Weights of a small autoregressive pixel model.
Model: 20-pixel images, arch transformer_decoder, layers 7, norm layernorm, activation gelu.
Rows from block 4, named by matrix and row number. Rows with one number belong to one neuron. Each number is 128 + 32 x the weight over its row's rms, rounded and kept within 0 to 255. All counts start at 0. After the name is the row's rms in percent of the matrix's.
# fc1: MLP up (model.blocks.4.mlp.fc1.weight, 576x192), inputs 96-191
# fc2: MLP down (model.blocks.4.mlp.fc2.weight, 192x576, transposed), outputs 96-191
fc1.383 156 [137 164 166 140 128 124  90 134 144  96 129 160 142 118  89  61 115 151 154 115 160 171 188 163 104  77  99 157 133 124 128 125 123  88 103 121  72 107 149 175  75 126  89 105 140 102  92 177 120 127 110 143 111 156 120 151  84 135 166 151 180 123 130  88 114 120  79 116 108 100  79  97 136 152 153 105  83 163 108 169 121 152 123 188 146 146 175  96 210 134  82 117  71 122 145 136]
fc1.384 005 [144 108  86 156 111 140 154 118 124 155  97 134 122 111 115 134 134 121 171  96 119  94 137 122  59 164 103  68 107 119 163 113 135 117 151 157 151 107 110 122 140 193 106 224  27 141 140 151 131 150 162 153 121 113  97 148 121 110 194 126 140 143 108 140 132 136 137 200 101 133 134 164 101 127 171 177 168 158  70 109  77 116 144 130 112 155 160 137 126 124 118 103 138 117 141 114]
fc1.385 164 [101 133 139 127 131 156  92 136 144 115  84 148 119 125 117 108 119 147  74 138 131 163 141 109 170 167 117 151 170  83 133 147 133  90  82 121 126 176 147 129 136 113 143  82 180 122 120 126 172  76 145 148 125 129 118 157 124 101 122  55 150 103 206 138  97 118 107 107 146 150 162 149 103 146  97  91 133 129  91  84 106 204 157 188  95 131 159 144 186 164  90 119 146 146 143 127]
fc1.386 006 [107 169 129 168 158 196  76  87 128 120 115 130  80 128 123 161  83 157  83 136 125 105 177 181 108 132  73 146 146 147  92 125 119 147 104 127 176 124  84  90 105  85 113 157 137 181 158 177 122 143 142 139  99 158 134 131  90 132 145 122 136 145 171 111 159 146 180 139 100  99 114 143  92  40 154  94 111 110  68 155 135  78 136  37  84  79 156  59  92 143 173 126 115 121 125 127]
fc1.387 157 [104 121 147 119 149 130  76  95 126 134 143  75  72 135 114  61 102 152 169 119 140 157 131 141 155 139 159 118 166 163 137 145 131  93 110  73  96 152 118  95  94 162  98 120 114  66  63 164  96 200 119 147 102 127 117  81 104 101 137 110 109  96 176 114 143 114 128 104 129 133 140  85 102 175  64 110 134 144 113  83 113 129 153 148 184 149 172 125 138 102 135 137 164 147 130 103]
fc1.388 006 [ 83 122 112  68 133 118 215 111  98 105 135 173 138 130 167 156 126  85 112 125 112 107 118 158 139 136 120 116  69 150 106 179 132 104  88 121 153 149 168 131 124 176 123 200 126 149 120 163 141 162  64 176 144 125  98  78 129 158 159 182  94  84  86  86 184 156  78 121  94 171 168 191  83  94 189 167 150 184 136 119 129 145 130 194 115 163 167 120 189 113 139 106 146  93 127 130]
fc1.389 006 [114 106  57 167 121 119  84 142 103 193  92 104 126 139 135  60 143 146 114 125 128  77 148 174 143  91 137 128 134 123 114 142 103 225 169 110 120 127 124 153  84 126 117  73 111  93  28 130 127 133  84 139 119 100 119  97 183 118 138  85 159 209 140 164 138  86 156 118 177 164 158 152  97 175 132 108 148  87 147 112 134 127 110  75 159 156  94 158 114 110 123  81 135 113 133  87]
fc1.390 006 [111 110 134 133  97 138 103 148 160 128 145 128 183 173 132 155  88 154 180 132 134  92 123 156 118  80 124  93 159 126 153  92 120 149 143 182 130 140  94 198 129 161  95 145 125 193 171 118  87 152 112 140 100 145 142 116  53 111  89 135 118  91 131 108 162 164  70 102 150 172 158 182 141 136 180 148 176 117 121 143 169 181 136 128 128 133 117 115 111 176 109 120 119 177  80 181]
fc1.391 161 [177 136 207  60 128  72 142 148 136  67 134 144  70 115 142 136 138 116 109 134  43 179  88 116 103 140 145 129 142 123  86 142 124 183  52 145  64  90  55  98  96 193  94  93 189  89 160 120 157 114 153 140 146 114  91 203 150 104 121 114 155 144 158  98 117  75  75  94 132 132  69 140  88 124  87 133 108 156 105 137  84 194 100 170 150 116 126  47 191 122 137 139 122 127 147 102]
fc1.392 167 [130 133 125 105 202  93  39 122 172 100 101 126 145 102 171  93 136 157  83 144 134 135 137  91 134 149  95 171 220 115 104  96 165 174 127 101 133 136 141 153 113  98 100  65 125 132 128 136 163 137 129 120 108 139 125  65 132 157 113 179  89 111 132  99 133  96  71 114 154 102 134 133 160 146 140  89 161 105 135 114  51 115 139 202 145 142 109 133 127 168 158 115 114 102 205 104]
fc1.393 006 [103 143 166 102 149 134 121 130 161 119 137 113 115 105  97 156 115 139 202  80 105 148 117 143  77 175 124 152 149 143 160 111 136  99  69 146 117 117  88 124 129 134 110 161 127 181 170 121 151 176 159 169  75 158  88 133  65 133 159 177 132  69 146 101 123 140 111 111  94 108 132 130 138  91 141 162  90 151  74 158 161 116 146 133  67 102 131  72 141 171 139 115 126 179 147 174]
fc1.394 184 [ 90 126 161 141 134 151 145 132 143  55 119 105 110 144 141 114  79 182 123 117 100  93  98 156 116 234 134 112 174 148 169 152 154 131  97 145  94 120 150  98  93 135 131  70 145 131 168 106 156 147 155  67  70 160 112 119 113 143 154 126 144 130 183  92 129 127 113  80 146 100  79 113 139 125 134 109 149 154  95 154  75 143 149 166 178 144 145 118 100  74 102 107  85 161 177 103]
fc1.395 170 [143 131 123 144 142  90  84 136 121  91  49 115 123 119 139 131 115 130 114 195 176  91  90 119 166 100 107 106 153 125 143 153 139 122  82 169 103 114 158 164 193 114 111 108 133 137 112 155 108  69 189 124 149  65 112 172 113 159 179  70 107 109 136 113 113  99  96  77 143 161 168 143 136 108 106  98 113 155 128 124 111 133 138 194 113 101 116 136  82 128 104 125 135 207 146  86]
fc1.396 006 [ 97 123  67 103 157 155 169 104 150  31 100  99 152 163 137 140 137 108 116 141 131 108 159 131  66 183  82 125 133 112  27 182 153 124 116 138 106 211 139  95 145 167  96 164  96 156 178 152 167 104 102 169 166 164 112 103 137 130 128 180 112 151 148 122 147 142  89 142 102 128 103 177 137  20 149 128 186 138 120 107 126 133 143 134  89 148 178  68  98  71 114 126 152 137 141 139]
fc1.397 163 [ 99 161 200 148 127 203 147 128 164 129 136 150 126 141 118  99 100  98 164 148  96 103 130 151  79 129 135  77 153  94 136 116 135  93  96 115 141 120  57 116 120  97 155  53 147  97 147 122 103 163 119 120  71 105 151  70 104  95 168 142 136 127 142 129 105 126 119  65 112  92 105 126 168 159 131 115  99 150 118 112  97 187 218 126 150 127 149 102 170  95  99 110  98 183 148 147]
fc1.398 147 [123 157 141  71 173 154  86 130 135  97 121 124 127 164 141 105  76  96 158  85 107  91 132 138 116 174 160  76 169 107 137 118 118 109 112 134 145 112 136  50 124 144 132 100 144  98 103 124 192 179 140 185   0 163 134  48 136 147 164 126 121 144 173 132 132 169 144 102  83  70 140  85 192 104  99 111 121 117 108 103 135 116 170 132 109 151 105 138 144  78  88 130 197  98 154 139]
fc1.399 006 [ 99 146 104  79  91 108 126 115 127 101 136 114 136 186 159 125 128 107 130 125 130 122  80 131 192  96 159 125 118 153 119 229 122 163 105  51 159 145  91 141 100 139 149  96 119 104 153 103 170 108 124 204 114 119 110  61 117 162 127 154 110  99 110 106 152 163 100  77 113 110 168 149 112 107 146 141 125  98 182 129 139 142  77 149 158 152 136  67 150  95  90 145 185  75  96 119]
fc1.400 131 [ 97 144 167 135 124 140 115 171 125 153 100 123 146 115 163 100  92 143  68 103  81 197 119  68 179 135 127 121 156 148 106  92 142 159  95 131  73 115 158 107  81  95 160 110 185 128 131 123 153 158 163 133 154 155 146 184  97 195  81  82 163 122 159 133 174 110 114 132 176 186 152  96  95 167 140  85 137 161 110 133 131 133 132  94 116 145 108 115 139 171  49 116 121 130 148  61]
fc1.401 151 [127 111 138 159 144 143 127  83 119  75  84 107 133 113 141 126 117 154 126 150  99 152 144 165 137 140 124  92 196 138 118 223 152 138 108 108 120 130 111 122 100 121 121 102  92 135  83 119 206 151 130 157 126 136 148  99  87 155  82 113 136 109  75  94  98 126 124 122  62 159  85  98 149 115 104  88 161 154 139 177  99 139 141 125 120 171 149 119 119 154  47 150  86 134 154 151]
fc1.402 006 [118 108 124 150 145  95  63 110 106  75 191 120  75 174  65 106 157 107 121 102 173 153 129 135 138  76 121 149 126 105  82 134 121 130 110 130 123 103 129 146  94  89 202 123 118  85 110  90 200 122 146 112 125 151 143 175 140 145 128 136 116 107  85 121  61 202 111 143 138 155  98 110 194 117  50 142 140 191 138 126  84 168 173  79 129 135 132 133 131  97 105 154 132  97  80 114]
fc1.403 171 [ 82 123 195 124 135 170  91 145 153 141  38 178 128 106 157  97  97  88 109 111  90 194 104  67 128 114 101 136 161  80 143 146 151 121  96 111 113  89 160 120 117  63 176  99 161  74 161 152 152 101 171 190 105 112 211 148 103 151  99  67 173 130 153 131 183  92 123 108 202 152 165 117 144 102 162 144 143 130 129 107  96 142 133 155 119 144 103 116 106 179  81 108 119 165 159  90]
fc1.404 006 [115 153 124 118 138 122 133 113 148 127 132 142 120 152 116 116 180 132 156 117 120 165 161 149 163 153 129 117 106  92 110  54 132  91 120 160  79 110 125 122 101 142 170 113 152 120 139  97 140 132 100  90 155 122 145 209 129 166  96 187 133 149 123 113 106 139 135 147 199 126  94 120 144 110 141 153  24 185  77 128 107  92 139 119 107 160 136 207 118 101 178 136 134 141 107 124]
fc1.405 005 [168 167 223  84 136 113 128 168 181  86 148 111 168 125 120  95 140  96 130 154 102 170  88 132 211 125 145 142 145 159 153 177 166 167  98  72 155 114 137 148 131  79 169 140 111  90 148  90 181  87 138 144 130 135 126 114 116 168 164 120 141 110 163 145 102 120 125  86 147 125 132  75 154 129  76 111  60 103 180 142 101 123 116 145 131 116 115  76 164 126 125 134 145 119 133 128]
fc1.406 006 [ 93 189 205 182 152 129  94 109 116 180 175  93 109  95  91 116  83 116  76 117 196 121 119 189 200 132 128 165 121 155  50 208 112 159  98 107 179  69 128 114  94  61 156  79 128 112 107 105  90 138 166 145 124 142  89  63 126 178 141 121 117 144  65 103 130 132 123 113 105 136 144  78 119  98 130 100  92  86 186 155 124 157 174  52 134 116 119  98 149 119 106 137 147 115 114  77]
fc1.407 167 [152 108  95 120 193  97 137 132 106  96  94 148 123 111 143 124 101 126  89 109 106 210 109 177 104 175 131  60 119 118 140 160 148 152 151 120 132 135  76  30 123 119 134 105 149  85 176 106 143 103 165 143 142 139 133  56  95 112 103 122 125 134 205 117 138 170  93  98 177 127 147  83 116 151 128 140 102  98 101  80 105 197 144 137 102  96 176 158 105 151 173 104  81 165 151  52]
fc1.409 006 [143 100  76 110  81  98 140 151 116 126 104  81 119 154 160 134 158 135 183 113  93 144  53  83 138 138 154 148  89  76 177 104 131 153 124 121  95 140 146 134 115 101 124 125  82 108  99  99 138 135 145 128 150  99 121 106 151 126 153 157  99 166  82 146 107 120 122 105 144 160 166 149 186 184 113 156 135 155 158 107 101 168 138 218 177 183 115 185 149 108  85 113 171  75 100 100]
fc1.410 153 [ 93 102 171  64 108 170 128 104  97 100  92 141 168 127  87 149 147 177  77 110 133 127  53 100 106 146 161 119 150 103 108  63 141 181  84 139  81 130  83 132 149 159 110 119 145 147 134  96 148 152 140 102 140 150 111 159 110  90 135 113 173  72 137 132 111 184  98  76 108  98 135 130 136  97 135 137 102 168 115 133 128 128 131 150  84  76 125  79 100 111 133 126  84 122 149 125]
fc1.411 006 [116 132 175 143 148 135  98 148 127 109 130 124 150 106 148  98  68 140 180  65 155 118 106 160 163  66 107  90 168 116  86 132 126 192  98 143 113 136  82 126 110  75 133 108  83 176 138 158 131 168 146 174  91 132 128  95  79 108 121  93 133  85 170 115 130 117  87  72  96 122 173 188 142  56 151 109 147 129 140 138 115 158 131 123 128 153 120  67 167 126  95 133 136 136 101  91]
fc1.412 006 [132 169 199 170 147 121 108  96 149 186 136 175  99  84 116  79 123 100 123 182 129 146 146 168 136 156 112 175 145 176  68 195 129 113 117 140 187  99 144 113 141  87 135  97 127 121 102 161  71 111 121 138 118 153 134 109 129 131 156  55 140 137 157 105 112  93 145 125  91 108  93  90  93 117 124  97  62  82 136 144 160 122 100  64  90  54 115  76  81 107 186 138  90 159 148 137]
fc1.413 147 [120 140 183 125 181  84 150  58 127 115  75 138 105 117 103 100 161 136 116 168 179 101 139  99 141  77 107 130 203 104 104  95 127  46 115 155 163 157  65 157 111  92 121  86 157  98 110 144  97  86 207  52 123 170 166 134 130 196 176 118 134 110 143 109 102 114  91  65 121 181 161 165  90  98 121  85 116 185 147 137 105 129 155 152 110 112 139 108 130 123 162 115 159 129 150 173]
fc1.414 170 [ 92 147 133 158 203 125 111 108 143  98 114 180 125 106 167 131 104 131 157  90 187 155 101 154 143  96 124  85 210 182  91 108 150 138 108 166  81 150 100  69 168  93 153  93 133 112 156 133  91 143 219 145  90 101 168 167 123 117 187 131 166 181 102 135 126 130 112  79 127 104 119  88 121 169  70 126 150 136  75 125  86 140 155 146 147  87 112  92 172 125  87 139 158 106 153 162]
fc1.415 141 [121 148 168  67 133 178 105  93 144 107  77  84 123 130 110  87 160 150 102 127 122 167 190 153 121 145 138 151 147 144  97 179 134 154 115 121 152 144 162  97 143 126 103 115 188 155 117 104 129  94 159 151  75 174 134 125 134 106 147 131 158 112 144 114 201 168 128 126  85  90  65  95 158 136  63  66 143 178  98 134 118  86 127 113 102 220 102 141 183 129 137 101 159 145 156  75]
fc1.416 006 [134 218 198 149 148 165 122 146 159 142 152  88 149  88 112 103 115 122 103 111 163 129  81 171 178 115 135 147 105 134  94  71 130 144 111 118 115  77 133 114  81  63 173 144  96 126 185  65 180 183 175  94 143 144 135 129 121 141 124 124 127 143  89  75 122 148 133 113 105 132  93 106 154 110 105 128 174 170 114 154 139 177 122 147 124 195 166 173 199 153 135 113 152  90 108  62]
fc1.417 148 [112 125 163 128 117  95 146 102 141  97 110 189 143 130 112  87  83 127 125 114  97 175 174  48 111  76 146 145 176  71 120 153 139 144  62 141 189  83 119 134 129 114 132  96 126 146 125 142 234 151 143 110 159 113 107 125 145 105 146 109 103 131 121  90 148 132  96 140 127 156 163  67 194 151 119  61 131 158 121 175 109  90 134 112 163 188 120 109 123 122 169 104  84  74 157 139]
fc1.418 006 [153 126 150 165 108 135  77 159 105 137 142  92  68 144 119  97 158 112 123 124  89 164  86  92  77 137 146 173  88 115 178 127 110 106 109  78 192 118 127 109 132  88 192 103  92  67 170  64 142 105 170 114 102 116 133 170 125 134 136 194 164 138  93 178  71 130 145 136  86 110 101  58 174 189 107 116  95 156 114 139 116  88 114  89 162  83 131 143 118 167 111 153 166  63 139 112]
fc1.419 006 [138 123 102  91  71  85  99 147 123  90 173 101 146 170 148  96 167 110 168 104 145 150  80  87 143 119 143 120 133 150 171 188 116 178 120  93 119 158  87 166 141 171 147 104  88 106 138  95 173  98 129 151 120 123 117 108 142 150 114 139 108 116  94 157  72 154 107 109 167 120 157 129 177 127  66 142  99 144 158 109  77 162 118 151 166 168 122 153 138  73  58 175 156  79 147 114]
fc2.383 153 [102  78 122 161 134  51 102 130  71 144 102 110 137 174 145 155 182  67  88 178 141 164 119 111 153  66 135  96 118  74 123  94 122 105  78 125 146 150 178 121 146 112 159 142 127 122 135 157 126 104 154 150 154 114 136  97 124 141  86 118 175 159 149 129 169 138 119  91 132 133 148  90 180  67 145 175 140 151 149 125 132  95 121 138  47 169 171  73  91 152 156 131 167 130 172  45]
fc2.384 006 [ 97 148 174 131  90 165 119 147 150 151  97 160 131 127 107 107 148 142 127 111 116  70 122 178 174 103  96 109  97 110 157 127 143 142 165 125 117 156 137  95 173   6 160  99  67 152 120 183  89 100 141 155 147 152 156 145 130 115  99 115  90 174 117 144  99 134 134  70 150 148 135 153 131 157 100 145 122  70 188 106 114 122 127  76 117 185 188 146 128 140  93 124 141  65  62 133]
fc2.385 144 [128 158 145 159  48 141 152 165 140 154 148  78 115 135 177 120 176  82 160 135 167 116  97 161 149 121 141 123  73 138 116 132 132 141 136 120 172 136 138 119 115 145  63 140 213  83 162 163 108 146  70 133 116  67 136  91 134 106 119 177 147 100 100  82 148 127 140 122 142  72 106 112 132 164 143 120 176  94  92 178 112  79 127  52 149 155 209 100 128 143 158 143 174  86 138  83]
fc2.386 006 [116 129  64 109  91 117 165 152 141 123 124 122 113 129 117 101 137 170  85  51 105 164  97  78  91 127 146 114 144 115 110 145 123 164 157  75 175 119 136  89 155 135 221 159  82  67  98 103 102 149 168 160 104 116  93 104  99 112 116 171 109 148 131  66 170 115 143  74 163 141 184 172 105 161 117 154 119 113 117 130 161 162 118 141 105 137 136 178 116 147 173 136 147 154  72 156]
fc2.387 165 [126 156  88 168 105  78 141 135 178  86 137 217 129 116  75 164 183 111  80 161 119 110 145 102  99  64  88 114 139  80 162 135 125 147 126 152 153 163 188 166 135  94 143  98 113 163 171  51 198  74 121  82 131 135 134 197 183 114 134 151 165 143  78 107 100 129 146 162 209 114 132 119 124 117 175 104 122 117 147 119 127  79  97 104 114 112 127 105  88  83  93  67 121 124 154 142]
fc2.388 006 [156 159 193 198 109 142 104 131 134 153  93 124 149  99 116 153 137 104 177 165 122 133 145  85 153 200 131 122 139 120 112 111 108 177 115 115 182 140  95 146 207 103 145 105 141 174  82 160 187  67 134 145 101  98  81 177 149 106 147 126 134 116 144 119  76 127 164 114 100 116 162 112 162 181  85  85 143  99 155 133 159 134 129  73 149 116 167 115  65 145 140 141 175  56 120  99]
fc2.389 006 [129 175 160 144 121 109  86 139 141  85 142 120 158 122 119 103 139  78 164 147 166 113 140 152 165  87 103 122 122 137  97 128 147  86 133 126 136 122  48 115  86 100 100   6 130 173 137 118 157  83  96 118 126  78 187 153 194 140 130 100 141 140 123 149  96 137 109 140 123 158 131 119 121 160 139 189 106 154 157 165  88  54 111 126 137 161 148  74 151 104 119 174  74 123  61 115]
fc2.390 006 [106 119 177  91  98 121  27  97  59 153 149 104 125 150 105 146 124 109 144  75 176  67 121 163 103 134 107 101 103 169 139 118 153 175 134 158 186 140 136 124 199 181 148 133 125 171 131 115 118  98 107 117 119  86  87 125 114 143 153 114 172 130 148 108 115 121 172 130 214 114 150 110 137 123 116  84 145  32 102 157 106 122 133 180 160 103 121  84 102 126 144 126 176 106 194 110]
fc2.391 131 [167 146 140  57  98 134 148 137 143 126 133 122  94 119 103 125  94 119 161 151 162 121 117  94  49 202 133 115 114 117  85 110 106 201 157 144 146 174 125 106 100 152 126 126 119 144 185  90 130 114 114 103 134 197 107 157 184  89 132 157  94 193  99 140 168 118 109 156 112 159 100 135  98 178 121 155 143 118 194  92 119 150  92 147 133 137  75 106  80 146 184 117 125  67  88 108]
fc2.392 159 [131 124 144 118  96 122 133 117 122 103  70 150 118 154 129 124 103 180 146 150 153 117 151  69 151 101 139  99 119 109 142 111 132 112 106 119 105  70 111 105 111 133 179 103 130  91 155 121 135 145  87  86 113 112  65 155 133 200 131  74 108 124 109 130 119 152 145 107 103 103 134 158 142  94 106 163 158 100 161 179 123 174 142 115 194  70 153 147 180 138 205 169 140  73 142 104]
fc2.393 006 [ 99 140 131 107  89 156  87  85 114 190 112 166  86 156 148 100 135 170 118 100  86  61 128 139  90  96 109  82  57 164 147 143 128 164 174 109 152 129 152 117 202 110 164 178  71 107 119 132 135 122 176  99  89 130  66 115  84  96 167 147 129  98 103 134 150 132 164 102 179 128 156 163 150 119  99  52 171  45  85  92 157 147 128 202 140 147 140 167  83 152  95 108 170  75 150 125]
fc2.394 141 [134 113 121  83 164 137 160 152 141 201 144 150  91 124 154 115  47 126 153  40  90 139 142  64 116  87 109 140 130 129 142 174 143  75 186 138 193  53 103 134  76 133 193 127 117 102 172 157 150 182 123 125  88 165 166  95 112 127  94 127 118 106 110 153 122 139 147 127  91 148 130 105 120 146 153 112 101 121 152  86 134 132 112  90 125 145 161 142  86 135 186  75 103  91  72 123]
fc2.395 153 [180 117 134 176 115 120 168 129 149 107 147 152 152 139 131 121 136 129 146 122 180 158 184 103 106  90 119 152 134 124 106 104 107 153 161 122 146  75 143 143  90 134 136 134 150 117  80 105  64 111  84  95 195  67  71 169  97 130  25 100 148 124 120 118  74 100 121 111 135 151  94 152  84 117 120 197  98 134 105 128 117 103 136 126 125 110 109  89 139 167 168  79  96 146 131  96]
fc2.396 005 [149 115 172 136  87 165 118  94 177 123 149 143 136 154 178 173 135 184 140 131 163 108 142  74 140  92 121 116 113  92 123 102 144 152 132 140  67 124 140 141 135 118 157 149 177 153 130 114 130 102 175 190  84 112 133 193 117  89 133 117  71 140 155 169  81 157 137 105  91 131 154 121 145 171 138 137 137 104 168 155 150 136 132  95  95 109 112 171  86 152 102 146 178  86  32  92]
fc2.397 157 [188 117 115 144 146 126 128 126 118 107 124 103 160 106 126 156 122  82 173 135 178 193 119 108  79  81 101 123 173 149 109 166 141 143 129  90  64  79 109 111  70 163 154 126 115 135  86  88  70 106 137 149 132 164 127 155 153 155 139 114 153 134 187 142 138 113 109 136 113 118 129 132 126  53 133 130 149 135 146  45  96 120 144 154 104 139  68 100 107 168 159 151 127 109 129 146]
fc2.398 179 [117  90 117 113 126 180 137 149 108 107 176  94 118 140 145 124 123 137 104 132  82 121 158 117 147 160 138 130  97 113  77 117 116 114 170  94 175 111 118 117 138 112 225 118 112 131 143 108 133 181 130  48 159 167 125 115 135 112 129 129 106 131  61 134 155 130 126 181 146 115  93 168 113 159  91 207 105 122 130 124 143 229 107  85 130 166 184 143 116 120 109 145 108 195 114 199]
fc2.399 007 [121 151 152 164 160  99 139 193 129 130 122 123 138 123 152 157 125  67 188 183 134 102 123  80 128 170 164 149 124 155  73 123 122  95 118 120 175  73  65 167 119 108 109 150 199 138 127 120 155 112 139 133  97  96  93 183 123 124 165 163 132  98 118 102 131 132 152 146  64 110 136 119 142 121 127 104 118 153 157 162 128  96 136 166 107 127  74  90  67 139 157 150 112 103 152  52]
fc2.400 181 [165 129  53 138 156 107 128 101 130  61 151 152 144 136 100 119 171 119 166 179 214  71 155 131  97 109 113 126 127 119 143 172 122 120 133 107 163 187  63 162 178 170  79 116  93 128  90 135 122 112  92 140  91 106 119  61 159  62 172 151  75 141 116 120  74 143 145 111  75  88 123 135 126 126 121 133 150 160 158  80 140 152 130 163 131 109 150 128 110  86 206 153 133 158  98 194]
fc2.401 117 [ 98 155 129 150 127 145 103 143 142 176 115 103  85 124 146 195 133 130 189 103 111 148 142 151  83  78 164 123  73 127 111  73 139 109 163 112 149 185 107 119 139  77 156  90 197 173  79 111  94 107 107 143 113 146 164 138 115  90 135 227 151 152 171 123 119 140 136  72  90  92 144 123 166 209 146 166 132 105 164  82 110 133 126 101  78 129 140 134  53 184 135 127 157 145 119  96]
fc2.402 006 [139 137 104 136 114 145 146 178 127 126 110 125 126 114 146 104 184 134 134 115 176 163 166 131 152 155 127 100 135 169 133 131 163  93 140 121 120 198  84 160  32  89 145 137 147  75 128  91  73 179 134 135 202 155 138 122  57 131  87  99 129 110 126 109 151  82 106 130 140 151 148 131 132 102 148 183 116 174 196 154 136 140 128 149 116 119  92 139 167 108 147 162  82 138 156 147]
fc2.403 147 [199 140  98 151 134 123 116  72 128  96 167 124 139 116 125 109 157 153 176 134 159  86 212 109 115 110 129 100 121 147  77 150 128 135  97  97 138 167  95 143 148 154 159  89 116 184 136 155  95 166  77  87 170  91 109 104 120  54 122 137 154 151  42 126  94 109 143 116  90 103  81 117  85 148 123 155 133 136 150 123 142 102 137 122 104  89 150 100 157  95 194 137  66 141 108 185]
fc2.404 006 [127  67 143  98  97 127 216 142 150 143  96 103  95 142  82 113 154 181 107 130  95 174  94 105 106 111  72 140 153 115  97  91 130 144 129 138  81 152 129  59 122 119 174 176  90 116 117 115 111 129 159  84 135 158 151 111 132  93  70 139 120 122 138 188  98  91 152 123 149 130 117 152 114  94 119 114 115 152  75  79 125 193 137 129 147 134 118 151 138 169 127 116 127  97  95 209]
fc2.405 005 [118 125 102 125 140 148 152 131 131 123 145 139 143 155 182 102 129 128 147 135  95  95 166  93 110 132 169 122 117 185 136 110 104 117 103 115  95  87 106 161  95  92  68 154 183  56 149 113 161 175 155 118 153 125 125 111  82 141 141 145 168  91  57  75 213 154  95 132  91 165  74 197 150  81 187 100 119 144 167 140 147  97 134 236 105 153 115 125  70  85  84 102 134 135 186  84]
fc2.406 006 [105 132  91 131  93  98 133 162 147 113 143 159 153 136 153 106 127 102 134 130 134 115 124  64 138 129 160 113 116 145  86 136 126 105 103  98 194 110  80 158  21  72  97 128 117  50 112  91 150 146 107 127  72 113  86 155  80 163 188 170 132 103  82  40 175 165 112 198 140 165 128 148 121 152 134 123 104 116 148 173 146 117 153 192  97 130  80 148 122  88 179 128 101 174 188 134]
fc2.407 148 [ 82  77 110 132 119 117 134 126 129 142 116 112 122  87 110 146 151  80 153 178 105  63 139  64 111 138 116  91 115 166 186 155 161 147 175 110 115 153 107 153 120 168 106 183 131 149 135 132  77  83 140 116 114 123 118 163  94 179 101 112 113 112 133 136 125 137  34  65 126 155 140 140 147 123 145 117 109 146 143 105 108 110 109 141 140 152 171 135 114 133  98 100 152 112 109 130]
fc2.409 007 [100 137 168 161 151 114  87 140 162 118 113 128  92 123 121 130 145  72 150 163 127  80 157 204 193 133  86 144 132  92 129 173 170  61 150 149 105  90 126 154 104  92  83  97 164 177 148 162 147 124 130 156 136 132 191 155 156 137 104  88 129 124 144 167  84 109 111 133  91  89  73 121 121 139 119 120 108 124 150 148 102  73 122  89 138 140  99  70 139  99 110 130  57  99 139  46]
fc2.410 187 [157 148 122 169 181  93  85 144 163 165 160  93 106 145 141 104 128 131 173 138 118 137 223 178 148 155 112 136 133 169 176 152 123  57 164 131 145 110 121 118 181  77 142 129 134  92 138 117  83  78 120 118 124  56 151 142 138 122  86 135 118 181  98  70 130  96 141 175 146 178 121 137 123 107 120 139 105 131 142  96 129 143 122  98 195 122 181 153 150 169 101 117 192 117 112 111]
fc2.411 006 [109 140 165 147  91 119  62 155  94 128 119 146  99 140  81 168 141 108 136 117 193  67 174 190 141 112 108  96 112 211 116 142 162 127 152 131 143 128 138 177 125 145 163 164 148 131 117  60 114 110 112 147  92  83  63 133 100 142 197 136 151 102 122  83 156 143 161 153 162 156 155 133 131 142  89  68 132  46 145 184 125  96 135 184 131 122  88  96 101 134 124 153 146 117 165  62]
fc2.412 006 [101 140  61 107 122 150 142  90 103 125 147 135 176 148 117  98  82 162 101  78 113 122  90  50  89 101 171 114 115 120 113 112 119 156 100 125 134  91 104 125 112 106 103 152 119  35  89 140 118 135 160 125 133 132 104 118  79 133 116 169 106 143  55  34 197 136 113 161 171 145 163 183 130 126 152  97 109 122 141 139 132 151 137 175 103 146 137 163  94  99 118 102 171 173 146 168]
fc2.413 148 [ 98 151 106 144 119 135 140 168 143 100 186 174 118 103 141 120 103 116 125  62  68 142 116 132 113 104 132 111 107 155  98 156 114 143 116 118 102  70 129 104 107 115 126 119 136 149 135  84 158 221 111 124 120 111  96 138 125 150  57 162 110 180 146 133 148 165 160 162 113  83 143 108 150 164 131 136 119 113  65 120 104 159 180 113 170 177  86 173 157  74 101  89 117 136 103 120]
fc2.414 165 [115 111  81 138  96 141 158 152 126  99 186 147 135 134 128 152  93 132 162 128  61 161 129 165 126 199 155  64  98  81 112 151 108 137 130  83 109 117 139 157 104 140 107 128 173 150 119  15 135 204  74 155  42 177  95  73 138 103 130 129 166 125 180 137 114  92 124 141 136 108 138 139 179 102 150 130 156  66 146 118 116 188 142  88 101 171 144  71 142  84 140 168 120 163 143 101]
fc2.415 139 [103 130 142 174  98 121 177 113 106 133 179 163 116 124  73 117 111 144 154 130 176 119 139 169 154  77 135 137 126 106 151  76 138  83 145 112 131 163 167 156 102 146 102 168 124 119 129 104  77 146 136  96 140 154 111 172 133 144 106 134 137 140 125 161 122 131 121 119 125  93 159 164  98 119 116 207 126 107 130 122 108 183 104 186 169  79 131 171 207  79 123 149  76 128 104 189]
fc2.416 006 [120 117 132 165  93 112 140 114 121 110 133 137  82 134 132 139 173 121 136 127 120 114 126 120 174 234 118 118 138 130 100 134 157  88  98 123 153 128 106 141  80  94 138 171  83 101 139 129 103 174 129 169 171 188 116 127 121 130 132 126 148 127 130 132 147 116 111 185 146 182  56 142 103 130 100 142 124 103 141 141 167 155 142 156  96 123 107 137 133 121 155 127 103 141 155 143]
fc2.417 115 [126 119 172 126 166  82 100 181 193 138  82 147 110  92 193 121  98 166 119 163 113  79 107 135 113 124 119 163 127 186 131  92 116 102 138 162 183 136 169 186  95 161 138 145 161 170 128 151 139 120 120  53 176 144  93 130 129 152 126 154 161 119 110 144 116 124 111 131 116 141  94 148 109  82 162 177 114  95 138 102 134 142 107 127  64 162 185  94  97 145 116 100 137 113  93 153]
fc2.418 006 [114 135  97  79 154 156 185 144 185 131 101 222  93 140 182  75 125 133 132 146 120 138 117 120 145 158 117 155 112 134 106 143 122  82 134 120 167 150 160 100  92  48 105 113 109  88 156 164 119 142 148 114 142 154 135 150  91  92 101 151  90 137  88 169 188 101  96  83  86 123 130 177 103  67 141 152 115 126 117  77 122 106 119 174 120 163  74 134 120 159 121 117  60 118 150 144]
fc2.419 007 [130 159 150 162 157 163  79 169 148 135 144 132 121 162 200 145 137  92 202 199 165  69 203 170 165 172 154 161 107 135 120 142 150  72 107 155  97 101 119 180  34 115  58 132 216 138 151 105 155 102 129 130 149 119 139 161 122 100 144 127 139 104 131 133 159 144 101 151  67 122 139 134 168  95 144 115  99 166 166 140 117  79 131 179 135 122  70  79 125  83 119 146  82 134 146  61]